config.yaml
model: "image embedding model"
targets: ["species"]
embedding_dim: 128
arch: "pvt"
norm: "rmsnorm"
head_dim: 64
layer_scale_init: 0.1
widths: [64, 128, 256, 512]
residual_init: "none"
Rows from block 3 of a small image embedding model, named by matrix and row number. Rows with one number belong to one neuron. Each number is 50 + 12 x the weight over its row's rms, rounded and kept within 0 to 99. All counts start at 0. After the name is the row's rms in percent of the matrix's.
Before each neuron's rows are labels from the 100 images, of 14976, where the neuron reaches its largest size: "place" is the part of the image that holds the peak. Only what is clearly more common there than usual is listed. The data: photos of plants and fungi (iNaturalist).
# gate: MLP gate (model.blocks.3.mlp.gate.weight, 384x128), inputs 64-127
# fc1: MLP up (model.blocks.3.mlp.fc1.weight, 384x128), inputs 64-127
# fc2: MLP down (model.blocks.3.mlp.fc2.weight, 128x384, transposed), outputs 64-127

place: middle left
gate.146 101:41 39 59 51 94 63 64 52 51 49 71 63 43 58 42 42 53 69 50 30 54 63 58 57 37 50 66 59 21 50 61 68 61 28 64 57 61 44 55 35 36 39 58 65 70 45 34 73 40 42 54 67 35 48 57 34 51 47 46 63 44 44 49 47
fc1.146 100:39 51 55 59 40 64 44 78 40 47 49 38 48 50 37 36 76 42 64 55 41 44 41 51 52 34 59 48 59 58 70 42 56 67 64 58 25 42 54 80 41 60 39 54 59 46 32 59 55 51 36 24 53 41 45 49 45 55 65 50 77 49 34 75
fc2.146 105:42 44 51 51 61 64 44 59 52 56 45 42 78 42 33 70 53 56 56 55 44 45 50 57 68 43 54 27 46 24 60 39 26 86 45 29 37 44 51 66 41 32 49 40 71 39 32 58 55 61 33 46 43 50 50 48 34 56 55 65 42 52 39 43

place: bottom centre
gate.156 104:32 61 52 39 64 41 47 49 37 61 69 56 40 38 63 36 54 39 45 75 59 46 57 96 56 52 66 64 53 41 65 53 49 39 40 59 34 47 52 54 53 59 60 67 58 63 49 58 58 57 45 42 38 39 59 66 36 48 49 57 58 45 27 19
fc1.156 107:37 59 26 33 40 56 60 38 43 54 51 54 63 45 49 54 41 39 44 52 82 50 78 42 50 57 59 41 71 24 54 65 55 45 48 38 59 51 55 48 34 56 28 49 54 44 57 52 58 40 24 53 41 53 56 34 41 57 36 50 61 44 58 46
fc2.156 102:71 51 59 58 37 34 52 64 37 38 47 45 47 37 46 25 61 56 60 66 60 61 62 37 52 55 47 41 50 59 37 47 38 50 52 54 69 68 47 42 45 46 57 73 55 41 52 42 80 35 61 50 49 55 48 56 45 56 47 60 42 38 35 54

place: top right
gate.190 100:62 68 39 51 53 51 48 49 65 57 43 28 49 40 27 39 49 48 48 52 55 23 58 30 46 49 58 55 65 61 27 59 65 42 73 54 52 48 51 72 54 37 34 50 72 38 51 59 33 49 58 51 50 67 53 64 48 60 38 81 68 55 62 48
fc1.190 095:62 59 58 44 55 57 50 38 54 29 77 66 39 61 60 54 26 51 48 67 37 50 34 30 44 62 54 47 47 62 47 67 35 42 61 59 41 70 54 22 34 35 58 39 36 41 48 39 40 68 37 65 51 46 62 33 32 50 50 66 34 42 55 60
fc2.190 098:61 42 38 53 75 39 28 30 57 58 26 57 48 52 27 39 56 52 57 65 42 31 35 48 47 42 43 13 63 37 36 56 38 73 61 53 40 51 59 39 47 49 51 61 62 42 73 31 48 38 51 54 39 46 46 53 50 42 60 44 35 71 76 49

place: middle left
gate.38 098:49 52 60 50 53 41 35 45 63 61 43 57 45 43 31 53 39 34 60 37 76 40 56 53 41 56 35 42 36 25 76 52 65 33 58 41 37 51 69 64 64 22 47 43 57 43 45 59 37 60 86 46 39 59 58 49 48 42 39 39 44 71 60 32
fc1.38 111:44 59 48 43 47 66 58 37 40 55 43 49 47 69 58 56 67 35 42 56 71 24 47 61 56 38 55 34 51 35 63 66 58 58 46 70 47 34 45 57 39 63 69 83 47 42 45 48 55 62 56 49 18 68 44 53 70 51 50 60 50 57 50 56
fc2.38 101:36 58 39 37 30 40 57 50 31 62 42 39 56 51 47 38 54 53 56 50 49 62 43 57 47 54 44 33 65 44 55 39 41 69 51 55 52 41 59 61 44 41 52 79 60 31 41 50 71 39 51 45 60 58 40 63 41 28 65 45 38 57 46 33

place: middle left
gate.286 106:43 48 50 45 55 84 65 39 64 71 66 52 57 52 51 51 48 51 44 57 57 47 52 52 64 39 56 45 26 39 46 45 63 36 44 44 41 50 70 36 56 63 56 47 46 63 31 38 55 56 46 43 55 46 58 70 74 26 45 59 42 34 48 38
fc1.286 101:66 51 50 62 55 38 54 54 60 47 35 51 36 38 65 56 45 55 56 48 58 38 24 52 49 50 35 48 46 19 42 73 39 37 43 46 37 57 55 61 57 42 52 45 63 78 36 52 54 42 58 40 53 62 41 59 51 32 64 63 58 47 34 39
fc2.286 106:38 63 39 64 69 63 42 41 56 32 47 53 73 36 45 44 54 41 53 64 26 57 49 41 59 35 63 55 75 64 40 55 56 57 65 56 62 49 43 67 57 75 52 36 52 48 62 42 40 51 28 39 49 46 66 61 69 62 41 37 58 60 33 49

place: middle right
gate.264 109:64 29 47 27 44 39 45 63 41 59 30 58 33 63 48 37 62 54 65 64 34 46 40 57 66 54 52 59 36 43 41 57 52 68 34 48 41 54 47 57 43 71 60 37 42 81 48 52 43 50 44 52 53 52 36 52 49 67 51 52 68 57 41 62
fc1.264 109:64 56 66 42 53 66 51 63 46 66 48 35 59 84 40 49 77 54 36 50 26 41 28 56 47 44 52 40 52 47 31 52 60 65 57 46 61 53 70 74 39 50 46 61 44 35 45 39 53 42 57 46 30 53 54 54 65 63 39 60 51 50 35 64
fc2.264 109:52 54 59 58 59 56 54 63 21 71 61 73 36 65 39 32 63 45 68 67 63 48 29 62 66 35 53 54 38 46 32 53 37 68 53 45 60 49 41 43 43 81 44 40 51 36 61 35 62 59 50 41 51 48 59 69 67 49 43 60 73 52 41 59

place: bottom right
gate.346 100:44 48 30 66 46 48 35 48 45 48 44 46 49 52 24 51 60 36 60 32 41 73 48 68 50 56 66 57 54 22 46 31 38 53 36 38 23 39 48 71 59 77 46 43 58 42 53 48 46 30 45 58 53 46 64 49 78 57 63 58 44 41 33 44
fc1.346 103:39 50 64 32 61 41 38 42 50 58 51 50 44 43 46 43 61 40 53 54 75 67 53 33 70 64 23 39 19 38 77 59 63 50 46 62 52 56 45 39 46 33 31 61 77 45 38 58 47 59 49 44 34 57 56 58 58 56 52 55 32 36 50 41
fc2.346 099:49 37 55 56 46 53 50 57 42 44 64 41 55 54 75 60 40 41 42 37 41 64 65 36 47 46 52 48 63 69 63 63 28 64 58 55 43 37 52 70 61 40 66 59 72 61 49 41 46 60 58 51 61 48 57 75 50 54 48 54 56 63 42 63

place: middle left
gate.7 105:37 49 43 52 46 44 82 47 47 54 67 66 57 64 43 42 43 58 53 26 70 53 61 42 42 59 50 62 72 51 55 54 52 67 57 47 46 53 51 39 39 47 51 51 57 13 67 54 57 62 72 37 49 47 54 40 32 45 51 71 65 53 46 35
fc1.7 104:70 28 56 58 71 35 56 46 50 55 54 72 35 55 63 66 55 72 46 53 43 73 29 66 43 59 63 56 60 49 36 53 54 27 43 44 71 28 46 31 50 53 74 47 54 46 45 32 60 57 58 34 56 62 79 35 53 41 47 51 41 58 38 55
fc2.7 114:54 36 62 42 38 32 68 50 46 53 49 76 21 37 57 64 48 65 55 66 48 68 24 71 39 64 39 59 54 53 43 55 45 39 45 67 47 36 56 52 59 39 54 63 40 45 39 49 61 30 53 50 63 63 53 47 49 28 59 40 64 57 46 64

place: centre
gate.140 100:45 49 53 69 65 47 27 55 30 36 58 42 66 36 53 32 55 45 44 73 35 51 70 51 45 32 39 45 46 38 41 49 52 57 61 41 33 50 37 53 49 39 47 37 62 40 39 61 29 34 27 60 55 27 39 68 61 72 52 60 44 53 41 57
fc1.140 096:80 42 57 52 59 64 46 55 54 53 49 42 44 64 24 50 57 54 57 54 53 55 50 62 69 56 60 57 63 51 71 57 69 30 44 25 53 41 76 35 41 39 55 53 55 47 61 59 53 42 65 50 52 79 49 44 55 44 54 49 53 68 35 28
fc2.140 100:55 30 64 55 46 40 45 42 46 55 46 54 38 40 63 43 28 54 61 46 43 69 57 56 34 63 44 77 40 51 40 50 60 39 29 54 29 58 30 46 55 53 55 40 33 58 40 70 48 29 40 35 64 47 62 63 68 61 54 63 35 57 43 51

place: centre
gate.160 099:52 45 37 51 29 54 73 65 64 43 44 59 52 47 41 40 65 56 60 43 48 55 33 56 47 46 61 45 56 58 49 47 34 40 56 75 43 69 57 54 65 35 45 55 40 46 46 26 53 55 21 62 51 41 35 66 58 58 46 47 37 61 45 65
fc1.160 098:47 58 57 30 49 51 41 55 39 58 35 52 54 49 45 84 62 68 80 47 36 43 63 37 49 56 69 42 38 46 51 50 59 42 18 41 63 48 61 52 74 62 42 46 50 58 42 53 51 51 49 58 51 49 54 57 56 50 52 39 54 41 55 49
fc2.160 091:55 54 66 34 48 29 60 36 52 43 64 67 45 45 59 41 42 41 38 32 70 36 66 68 40 53 42 39 66 50 36 59 31 40 72 80 58 56 82 41 56 35 48 43 44 47 60 38 59 67 44 57 54 49 50 54 63 44 55 51 34 72 53 73

place: bottom centre
gate.354 097:52 34 31 52 36 67 38 31 31 51 61 59 42 53 39 56 55 59 70 37 37 74 33 42 56 33 22 46 55 59 31 59 53 38 66 50 56 37 63 39 34 39 81 57 50 67 68 64 51 42 47 50 48 24 72 44 53 57 33 43 45 41 69 45
fc1.354 092:66 39 43 37 31 50 53 57 40 48 47 50 50 43 61 48 34 77 48 50 45 50 36 71 52 65 50 52 33 24 36 70 28 42 46 58 70 38 45 45 65 54 36 52 35 29 71 63 66 54 59 77 51 45 47 52 57 62 42 42 40 46 54 69
fc2.354 095:32 37 60 33 40 24 39 36 71 53 14 59 31 52 53 57 42 38 51 58 58 29 43 44 35 74 44 31 37 51 73 52 52 67 54 64 66 44 50 54 61 48 45 45 47 53 53 65 43 47 57 35 30 36 30 42 41 43 66 38 39 53 53 49

place: top left
gate.215 102:63 52 77 51 47 37 47 61 49 49 78 51 54 48 42 14 60 26 52 32 50 39 39 50 68 53 54 49 66 48 50 44 25 78 52 54 50 44 58 32 49 57 39 61 45 63 63 44 61 64 31 52 34 35 42 49 53 53 34 59 45 69 42 52
fc1.215 099:58 14 52 49 45 58 45 38 20 47 55 51 47 65 73 55 25 50 54 45 62 68 47 40 63 64 56 53 65 31 68 74 56 33 34 57 44 76 45 45 43 58 38 60 41 56 37 51 49 81 54 43 41 68 60 52 29 49 33 53 57 44 57 46
fc2.215 089:52 61 52 45 53 69 55 56 44 47 57 33 58 62 34 41 61 54 48 40 41 46 67 44 51 43 57 42 35 30 67 53 58 47 47 33 56 86 54 63 54 39 38 28 50 54 32 58 46 53 42 55 47 37 58 27 42 72 41 62 59 53 46 39

place: bottom centre
gate.199 097:62 63 53 38 55 54 59 37 74 56 66 56 51 40 49 66 49 58 59 64 60 57 60 17 49 61 66 55 22 44 46 54 33 52 33 45 51 37 62 40 34 62 53 43 51 54 71 55 53 46 41 59 57 46 42 62 39 48 48 49 49 15 49 63
fc1.199 099:55 53 61 58 55 44 42 55 50 68 63 48 56 71 46 36 50 59 44 38 52 82 44 35 72 53 33 52 43 47 60 42 43 41 42 78 59 57 37 48 48 45 61 54 58 32 44 47 44 57 60 67 61 39 49 60 50 64 62 54 39 26 43 44
fc2.199 103:62 32 53 36 50 50 58 54 65 50 49 67 44 38 42 44 47 56 62 59 60 32 55 48 37 46 46 22 51 30 56 55 33 57 55 61 51 64 38 42 67 55 53 50 35 58 77 20 46 40 27 43 58 36 49 34 60 50 64 42 37 57 72 38

place: top centre
gate.297 093:48 43 45 62 26 86 39 51 46 27 59 52 21 38 45 46 41 39 50 43 51 72 39 39 30 32 36 50 55 66 63 59 34 60 45 48 75 64 45 57 40 33 47 39 39 40 44 64 51 55 47 46 47 45 67 42 43 40 35 43 69 60 49 54
fc1.297 095:53 60 49 37 51 55 42 46 45 67 75 53 45 36 55 57 53 43 64 27 51 45 27 42 60 60 56 57 55 63 46 62 36 56 56 31 25 49 45 39 31 44 34 43 38 56 44 40 61 34 22 56 54 57 60 46 29 37 54 63 38 54 42 53
fc2.297 091:42 56 68 47 40 39 47 77 61 59 41 45 47 42 42 26 45 54 58 53 69 60 49 49 32 43 57 21 38 43 65 49 75 47 63 43 61 36 48 69 49 55 55 68 42 42 26 58 66 76 65 27 64 60 68 40 52 46 68 50 77 44 48 40

place: bottom left; bottom centre
gate.254 101:54 52 44 55 70 50 59 50 35 61 68 55 47 59 40 52 44 45 35 47 35 66 57 70 41 38 39 46 50 24 32 38 44 48 48 17 58 53 72 64 63 46 45 68 35 51 49 39 67 37 41 61 51 44 67 71 62 60 45 63 53 41 33 51
fc1.254 106:50 54 62 57 44 46 56 41 51 53 53 47 52 44 44 70 65 27 57 68 45 38 51 41 45 52 63 52 57 52 67 66 66 49 53 55 51 54 49 32 42 64 29 66 71 49 73 55 48 34 43 46 66 69 39 51 31 38 60 68 44 28 63 30
fc2.254 099:48 67 60 64 53 51 71 79 39 42 46 38 61 48 29 47 66 29 55 81 67 45 36 67 61 50 50 40 55 52 39 48 67 64 56 45 55 62 46 71 25 66 45 38 71 52 56 46 69 54 53 62 33 64 48 48 44 46 66 53 60 41 45 36

place: centre
gate.135 106:65 66 37 76 58 73 51 51 50 41 58 32 39 64 63 31 68 52 43 56 44 42 64 59 50 49 78 56 59 50 37 26 72 65 68 46 36 66 46 64 49 73 50 45 59 51 52 60 51 69 53 57 52 40 52 33 59 59 45 54 59 56 44 47
fc1.135 102:48 37 49 56 58 38 55 46 49 41 42 68 74 48 55 48 49 40 20 44 65 52 54 53 64 46 51 40 42 48 46 45 42 56 61 51 71 48 66 41 69 57 60 47 34 50 68 47 47 47 39 49 44 43 38 48 88 39 52 62 68 43 37 34
fc2.135 099:28 67 36 67 59 58 51 42 49 38 63 68 56 61 45 60 46 43 43 54 34 62 40 72 60 48 51 66 71 69 46 53 45 56 64 62 60 44 58 33 25 45 43 38 38 55 61 36 61 66 28 62 34 34 44 41 41 38 35 58 53 47 35 52

place: top left
gate.152 101:46 60 44 41 20 41 44 50 64 29 46 47 39 44 37 36 47 74 48 45 36 47 57 45 42 43 70 64 35 51 70 42 39 42 38 60 51 46 75 70 66 52 64 61 53 68 37 75 42 58 72 35 78 58 57 72 57 49 39 40 33 50 48 51
fc1.152 098:73 51 59 47 37 31 49 61 48 57 54 54 33 59 44 35 71 59 53 46 35 73 47 54 39 71 52 46 32 42 48 43 33 51 59 55 64 47 40 39 53 47 70 62 25 64 59 43 68 53 68 54 45 60 55 48 59 42 55 55 49 50 36 71
fc2.152 105:59 62 42 51 45 57 36 36 60 52 27 40 69 50 39 66 41 61 49 47 69 41 37 50 65 42 56 51 70 50 53 48 52 42 27 41 55 62 52 47 50 44 65 40 64 43 60 45 46 47 21 56 97 28 45 41 46 60 58 39 40 48 64 39

place: bottom centre
gate.159 090:48 47 46 49 65 54 54 52 64 48 78 61 42 62 55 42 64 62 58 66 55 53 53 57 28 25 50 71 38 53 74 45 52 55 44 65 53 25 74 47 42 49 49 45 70 75 53 28 58 55 49 62 58 35 36 48 42 44 58 49 49 56 59 45
fc1.159 096:42 77 38 64 71 61 45 54 50 46 53 37 40 56 56 58 52 53 37 39 66 50 69 61 47 51 43 50 33 59 70 35 48 35 31 43 75 60 63 64 59 56 42 32 34 53 67 46 58 40 60 49 35 54 44 79 69 64 47 51 42 51 40 52
fc2.159 086:65 72 47 56 51 56 54 30 65 44 43 58 30 33 71 53 47 55 54 36 51 61 58 56 53 46 12 47 45 57 57 48 60 37 56 34 60 45 50 34 69 46 80 61 51 63 79 54 47 21 60 45 79 50 48 76 61 49 53 43 48 52 51 22

place: centre
gate.375 093:38 44 40 36 39 60 57 31 56 45 57 55 76 67 42 49 56 57 50 44 79 47 40 57 57 47 28 56 38 35 48 65 18 41 42 62 40 61 56 68 49 62 61 47 51 44 69 47 45 64 61 48 35 59 43 63 58 46 36 68 47 48 44 56
fc1.375 099:45 59 66 70 49 51 48 46 38 37 44 34 26 52 46 68 47 77 55 50 42 61 59 29 71 54 51 52 39 72 42 29 55 66 41 55 65 39 57 56 52 37 45 54 79 56 53 57 52 57 48 59 75 41 41 33 45 64 44 33 52 53 59 31
fc2.375 101:40 56 35 61 54 61 51 43 34 52 63 34 76 54 51 66 43 40 60 57 47 58 60 45 80 42 53 62 68 56 46 42 49 46 34 38 39 39 53 40 40 49 53 49 55 49 63 58 25 42 24 44 50 35 38 65 61 60 31 66 44 37 46 33

place: top centre
gate.88 107:48 59 56 51 67 50 49 68 34 49 45 47 45 57 51 52 33 17 27 53 64 30 65 33 66 30 64 60 65 42 55 43 59 59 68 60 64 55 65 48 59 32 35 39 36 61 69 50 44 61 44 64 38 52 57 56 54 59 33 46 43 49 57 34
fc1.88 094:44 62 60 52 53 44 64 31 27 68 54 64 34 57 79 43 56 53 45 57 51 57 13 26 50 59 41 51 53 63 48 35 41 56 54 56 63 69 52 25 51 41 57 38 45 42 60 53 51 50 53 52 38 76 59 61 62 44 40 54 65 40 52 38
fc2.88 097:37 57 49 32 36 61 59 26 26 52 47 40 64 51 64 51 38 35 46 24 60 47 66 38 46 34 43 33 62 47 53 33 33 56 38 57 39 54 59 63 35 30 45 50 50 56 43 63 49 59 37 49 57 62 37 78 59 71 39 48 51 43 60 51

place: bottom centre
gate.337 106:48 45 62 43 38 37 50 38 62 64 39 38 64 63 41 42 53 57 65 60 50 45 41 53 53 87 60 47 28 35 52 33 41 67 45 63 53 43 52 62 51 66 70 51 70 66 38 56 31 59 51 47 55 31 32 52 51 55 39 61 47 47 45 54
fc1.337 114:68 54 36 48 76 39 78 50 35 79 46 54 60 52 51 57 47 49 39 47 37 61 61 55 53 68 51 53 57 49 47 68 69 42 41 46 74 47 69 16 67 57 49 45 42 53 36 47 59 35 48 68 48 49 43 48 35 36 54 53 86 50 48 54
fc2.337 113:27 49 56 47 19 37 37 57 46 49 41 53 36 37 53 37 38 45 61 21 54 48 57 22 53 54 56 32 49 47 54 36 52 61 44 57 49 54 52 60 46 56 50 54 36 50 33 52 58 46 59 42 42 30 56 30 57 59 28 48 64 50 63 44

place: top centre
gate.218 114:35 47 54 51 36 36 68 49 54 34 54 41 34 37 48 54 62 35 38 28 44 53 47 44 69 58 49 62 69 69 62 62 24 73 59 45 67 47 78 57 73 44 54 52 51 48 33 45 54 59 61 49 62 46 64 51 52 44 56 49 51 60 46 56
fc1.218 115:55 48 51 40 54 43 48 41 66 46 53 60 41 22 54 61 28 60 53 29 58 35 62 32 42 60 61 52 55 58 62 61 33 53 55 51 55 42 21 47 61 39 71 27 58 73 67 63 22 54 61 59 56 46 39 51 35 55 43 39 38 53 58 35
fc2.218 120:43 55 50 44 33 42 47 37 57 45 33 35 44 50 46 46 29 40 45 56 56 45 65 34 48 45 63 73 36 35 68 40 69 49 44 53 28 41 41 39 58 47 53 54 48 64 43 61 32 44 64 44 54 50 63 35 54 46 67 24 42 34 55 36

place: centre
gate.236 099:59 54 58 36 50 58 46 37 43 24 57 44 84 48 73 39 65 53 29 70 41 54 54 65 42 56 48 47 53 39 42 57 75 41 52 34 33 47 45 39 46 48 58 32 49 33 42 41 39 60 35 42 40 39 45 56 77 64 40 46 37 62 70 52
fc1.236 093:37 39 48 50 46 64 55 32 47 57 49 57 57 49 42 55 62 49 60 38 35 71 68 30 64 51 36 59 60 57 29 33 41 51 50 46 50 43 33 38 63 40 70 54 42 74 57 61 36 42 60 60 63 56 70 43 60 49 55 64 50 61 49 60
fc2.236 097:69 53 42 43 41 59 33 50 47 71 40 28 50 43 21 55 63 61 59 74 63 62 30 23 60 45 43 46 52 32 71 66 63 84 38 50 30 53 48 60 40 55 36 56 68 40 42 62 54 49 55 43 48 71 50 50 51 62 37 51 49 40 59 47

place: top centre
gate.46 094:44 42 55 24 44 52 35 39 41 69 41 37 45 68 48 47 61 53 47 49 60 64 45 38 72 38 46 57 66 62 48 47 28 85 56 31 43 81 41 48 44 62 39 39 59 50 64 79 43 36 62 47 45 49 42 57 42 73 27 43 55 46 41 35
fc1.46 102:49 50 48 69 70 60 67 37 27 67 53 42 51 34 47 54 52 32 54 61 38 41 64 47 46 29 57 48 66 63 67 52 54 54 56 63 59 59 57 51 53 42 53 48 62 37 40 53 65 67 59 51 63 55 52 50 70 43 58 78 70 25 64 40
fc2.46 104:83 40 49 57 51 30 52 28 56 58 20 50 35 44 47 61 50 74 64 61 48 57 39 55 46 45 37 53 56 34 61 47 34 44 30 52 68 50 56 45 53 42 64 52 37 34 46 59 53 31 46 20 62 41 57 57 51 40 46 59 38 36 48 53

place: middle right
gate.49 120:61 50 57 49 40 39 51 61 43 51 54 47 34 48 50 26 39 75 50 48 63 61 71 62 52 75 62 52 36 39 53 47 58 25 57 45 41 48 39 50 24 55 45 70 59 44 49 66 46 56 38 27 66 45 36 66 32 44 67 50 59 44 41 66
fc1.49 109:66 40 69 52 53 40 52 46 54 51 44 49 32 46 30 41 25 66 64 43 65 59 45 36 57 58 59 36 43 49 65 56 30 42 37 29 53 40 38 49 54 54 63 55 49 39 42 57 52 62 52 63 63 50 43 41 31 52 71 60 16 42 61 52
fc2.49 119:40 38 37 48 42 38 42 35 54 48 54 55 46 44 49 50 39 55 45 57 47 60 51 48 44 56 54 46 63 62 72 50 43 50 43 51 46 37 26 44 83 46 49 70 40 68 29 48 38 34 71 47 77 67 40 57 47 50 54 53 51 58 50 35