From a checkpoint of a small image embedding model: trained on photos of plants and fungi (iNaturalist), 12.4 epochs.
Rows from block 3 of a small image embedding model, named by matrix and row number. Rows with one number belong to one neuron. Each number is 500 + 50 x the weight over its row's rms, rounded and kept within 0 to 999. All counts start at 0. Numbers have three digits each. After the name is the row's rms in percent of the matrix's.
After each neuron's rows are labels from the 100 images, of 14976, where the neuron reaches its largest size: "responds to" is what is common among them. Only what is clearly more common there than usual is listed. The data: photos of plants and fungi (iNaturalist).
# gate: MLP gate (model.blocks.3.mlp.gate.weight, 384x128), inputs 0-63
# fc1: MLP up (model.blocks.3.mlp.fc1.weight, 384x128), inputs 0-63
# fc2: MLP down (model.blocks.3.mlp.fc2.weight, 128x384, transposed), outputs 0-63

gate.129 111:501526486477505479571499395518556466456473435493509514594422446527528500460414457414487527497569451459502474566444445533532424517577518465543461456592485530580444423471465530522397511419492491
fc1.129 100:498550537571504544460603432503538481526492531481590453585504493576439493505565529627545461550512504473594481494561486523537493466560482482538456498523532491532442537457539548517471568455427464
fc2.129 102:465496535468495527504460413472516495451523482553521583541594506442449477500439502497392480572531625508527559476416554585465498419490484527450490589498630466524439436516556498408501461492445605
responds to: family: Asteraceae; order: Asterales; order Ranunculales

gate.132 109:533478486446527538424489453472465442502540470616539411393545487415473540445526547569578513453506504503544453490458507469391499505450551549614616549502488490471459506500560606568585435498526525
fc1.132 112:509544545520516456472424446441455531582537517458536485426483457368410596505509464457552486528465543569490485406506534502515460490506585487492443480466442494455472477540476501445531541497546587
fc2.132 123:469488499540531456501450541466471572509445466460473516459452478446489418472479593486535494501568512513532614505437560503503536421477534499457418493543482467516467525459455502471563429531517532
responds to: order Lamiales

gate.53 098:603572554551502632475594482557547449581488587482423520530519463501504575507505489470378492505453535524437549493439485541542411526472468486511435558489492419540528369541473451475438474437517463
fc1.53 095:459539423559553562373434460507437539517450516574573430574526478489435396518477440474450446475491582529538492511489537596509534534494521520542415531568584583572517494539473600531500511445485535
fc2.53 091:436492512437502557581527506517510465576536560405613598464527573573468525553539453419466458565485422553473486521489437464398402419409542481390591467535544541526529482433466403507541511468416545
responds to: order Caryophyllales; family: Cactaceae

gate.38 098:503549511486536555520505543450478508563463500461522472410529478620539533521456519550509511468502462452518521516447483537506392492423397469425517558473427586461507610512453442514511439509534453
fc1.38 111:455531528527496550467545472469468433554634482534475506515508486393491528522519452538431435501489498424600566567530571500475560616583462407502507559540502491472528527459596574471508529528506478
fc2.38 101:527492556538465598553491429514574528511575492563523500561551457561512487586512395556405453467541519421512554444593539511476391587534429444457590530454484530494526482574534400570506475503590503
responds to: order Lamiales

gate.106 109:511527532522513489541474568562568473502558433403452486434431526488502516470477493614496562493579509492552543563500576464525447514486474493557520564518528483423423488584461569576558515437543495
fc1.106 107:513426447474508503490455610470515501449428553479461492531550512491457526495555575481476573484518598519500414576560525587499522385524502545520478511476536554455482587481461494495531491569590473
fc2.106 114:564528515522485524470500547573453549462492484487587499534526458536495544544428447518507492421482463497501489483557406516502512513492500465583608454485445561490487484500493515555470600542478456
responds to: order Lamiales

gate.151 097:493465489533552490570558507435428506432524517528446525417526430430527471495473518503539439451489426602561467459644521518458605511477549516484601590474499465559473539509548483540479501479412470
fc1.151 104:509401557491539433496576456517528417485488479617532451497473452537522465462474577575486441449501375519535508516516578443532573533524510470582437500455467478496550520547491561422485449472513593
fc2.151 099:385435501489499515473481465470560531442591436594461489435490457476586459529495473499477541434545519524517567515417533425446512567559512541471426552541485535491488494578484541497526490497551525
responds to: order Lamiales

gate.227 107:512451497436472613379430481473552475522537436542516505497466412459577510521368489457403546407434382523492481480459541578528521446559477504499534460502477570556498526611498491529434456413563483
fc1.227 090:516544532573519466509540564457433554480449436543466455536468480525568419454521490553471606470487485484526431442554488518546418552434435393537564434486516484452504453486614538492521518458534445
fc2.227 100:512379548450503555465537460430461464449481557478476518556518525415524442550619481427488468431577560411481462539423491539442508489513439447436365539476475505442481523486433494475429513521483501
responds to: order Asterales

gate.14 097:482511557390534461468565577485550528513480400433478484550566356548517529433569482517528474426519441489449543479558550582516547470457494536446511498560404438457543459532498447448545398516518500
fc1.14 110:515476512515497449550503435526542519503468581543533448444488563507333561547563424480462510505478533602582523490479514502423489475532457478442439568485503566563468358531454525454469492467527521
fc2.14 102:499463409464526507463475555612549562579507532492441524452450603546527582484440477470397561567483477496458458527447426457395563479462469478474493496521380603486477553501491512504431424477427413
responds to: class Liliopsida

gate.130 099:576546555464601552507517454494524489498553505490503471517502401480558550464469471499556535415474488450518459492405505430553444530518625560570480417460510464514425418384479542471522467509499524
fc1.130 106:398445522555441521473498406556518543532529526444513451537568442545459495518501627601525468557418470503455502460443423484498498545494445417487477492572514462551467495565542449506427492571597531
fc2.130 115:566451469504454430430532513524544515472496430448416453584525483547512440438515566454554538425447545454452645528470499529550557416620520516517549476536475444465455527554462419525488518554429437
responds to: order Asterales; family: Asteraceae

gate.358 104:569546532516486409473470490468431454511519494498453473470478588488496496446458470431386449469382465434442547464459574558529507533484455545506450458508514478555515535468527418498541548498513585
fc1.358 102:471520508456577462506426470501537525583523454446465565509534544569457487509518593475623513522481535591476485501477543475550521495576559481541491490508509471464488643483415466452545536538467522
fc2.358 107:522519495466423460560527469428510460499456551480581467467495475568439495518461475546491528552506524496474532495516409458508459449452539518554524502494468445544386432503609557568498535370561583
responds to: order Asterales; family: Asteraceae

gate.160 099:452581522458479512549546541511457540537538443482455470507468561556554507512646570558449560523439475535437547565529500497456446523695444524500564485499455468540488426514534510493505636507563476
fc1.160 098:473564526551441579569478574603491470477540482528445498507525506569475509404545499593529562506396553515516477530401479572437423479531550529495554528526532418451536509527544522628562516479417368
fc2.160 091:563543442449597452453493523486593499538550462521493456488407518548497512508508439477508503435481447491458534595494421489568553515515525553536534448481442537596402498472506564517466423470551528
responds to: order Asterales; family: Asteraceae

gate.56 108:476551483551510477458531485555536563504465485414496483410550497536473446430439499519526576488407589428535546644509437489525506503441558477546412367602542489574502444512492420441533474534475508
fc1.56 107:502496508467448559538481496513517526459532492513489505512519504505380555420514490497475511492612496592474504446424631432452503578493415534504555598526528477434542458525530568476386597453569474
fc2.56 113:511464509445495423507419494614489530463487463562392497446438593475551554523446547503467536532576574523551424506492425534472479439446534601433511542432481532537517536458524545511475505492497496
responds to: class Liliopsida

gate.16 108:517542485508571520557492590465458452537500597532512428420508535485381508483486478572585458450462545511387568472521505531511583603533467438583530597564496464501445409563488409499460505565559412
fc1.16 103:509460455450441439453502468564573508546533557433537553457441468585527554503509524478428469473419433486402563530465489455582443511556556463544573442477491462499525509480570487484493623447608506
fc2.16 103:472443467452583564520621507500453542488477579525410559577499486458518426455431451565611494530580519519488536507463414534456410452480514582421474554426483553486534533547496488526564480546453510
responds to: kingdom Fungi

gate.213 114:436519505406435546440459509530495480459561522524444530439426592413556526448488516443493519474492418469475539498487503533501603443614605504514508420399520491551619524464523495411539453469465505
fc1.213 108:515457492398522557596536414584437511527487474556477525545446420490585573516404519475540462467443379522475485549496393488548470542597554452509515440516467487486451503489413525455468455442622560
fc2.213 109:508495505521452558452560480491456429505460601537560478529515386575473464475515491564519524484556399481435449434583463484551492432519519485456607443431530419503549583467596437623520497482549441
responds to: order Asterales; family: Asteraceae

gate.342 098:519481545490399613567549520466439542595412427552554502479564547550452448533495470532533505508600524581538486475425491528484491573497499476455558556535544537477447526434550482502636506571503433
fc1.342 089:441415487496498523392497516433423424496556413431499584442476476502415487508509413595532514455507463518561442511573501522537480519509479546391547568484555523459508557563498428406579511499529471
fc2.342 093:472524445550513567441490551458473490494500503488570397522563519444558496535421471527574436481489509559509545537495506509466458495407448479425503536448560505473522516516475500488539415537527443
responds to: order Asterales; family: Asteraceae

gate.221 109:522442521516543512574548474569594488455532500597548525368398427463492569420471390502588570517569467496486530501496491473482531550437534505510469577554440435552475372519419583545436432440580561
fc1.221 099:506532563513538556574477483478496438471542537563525514478522498444505472542508465451503451455512415505462475491487615421603532590538457507451465609452464491431537490660501530470433524488545498
fc2.221 113:453439443416443521497454487466441436407581526504442530539454456399642426461471481488446554457521491519488507547442557570482530438462496454489465564514507538443517470558533463462490454438587548
responds to: order Lamiales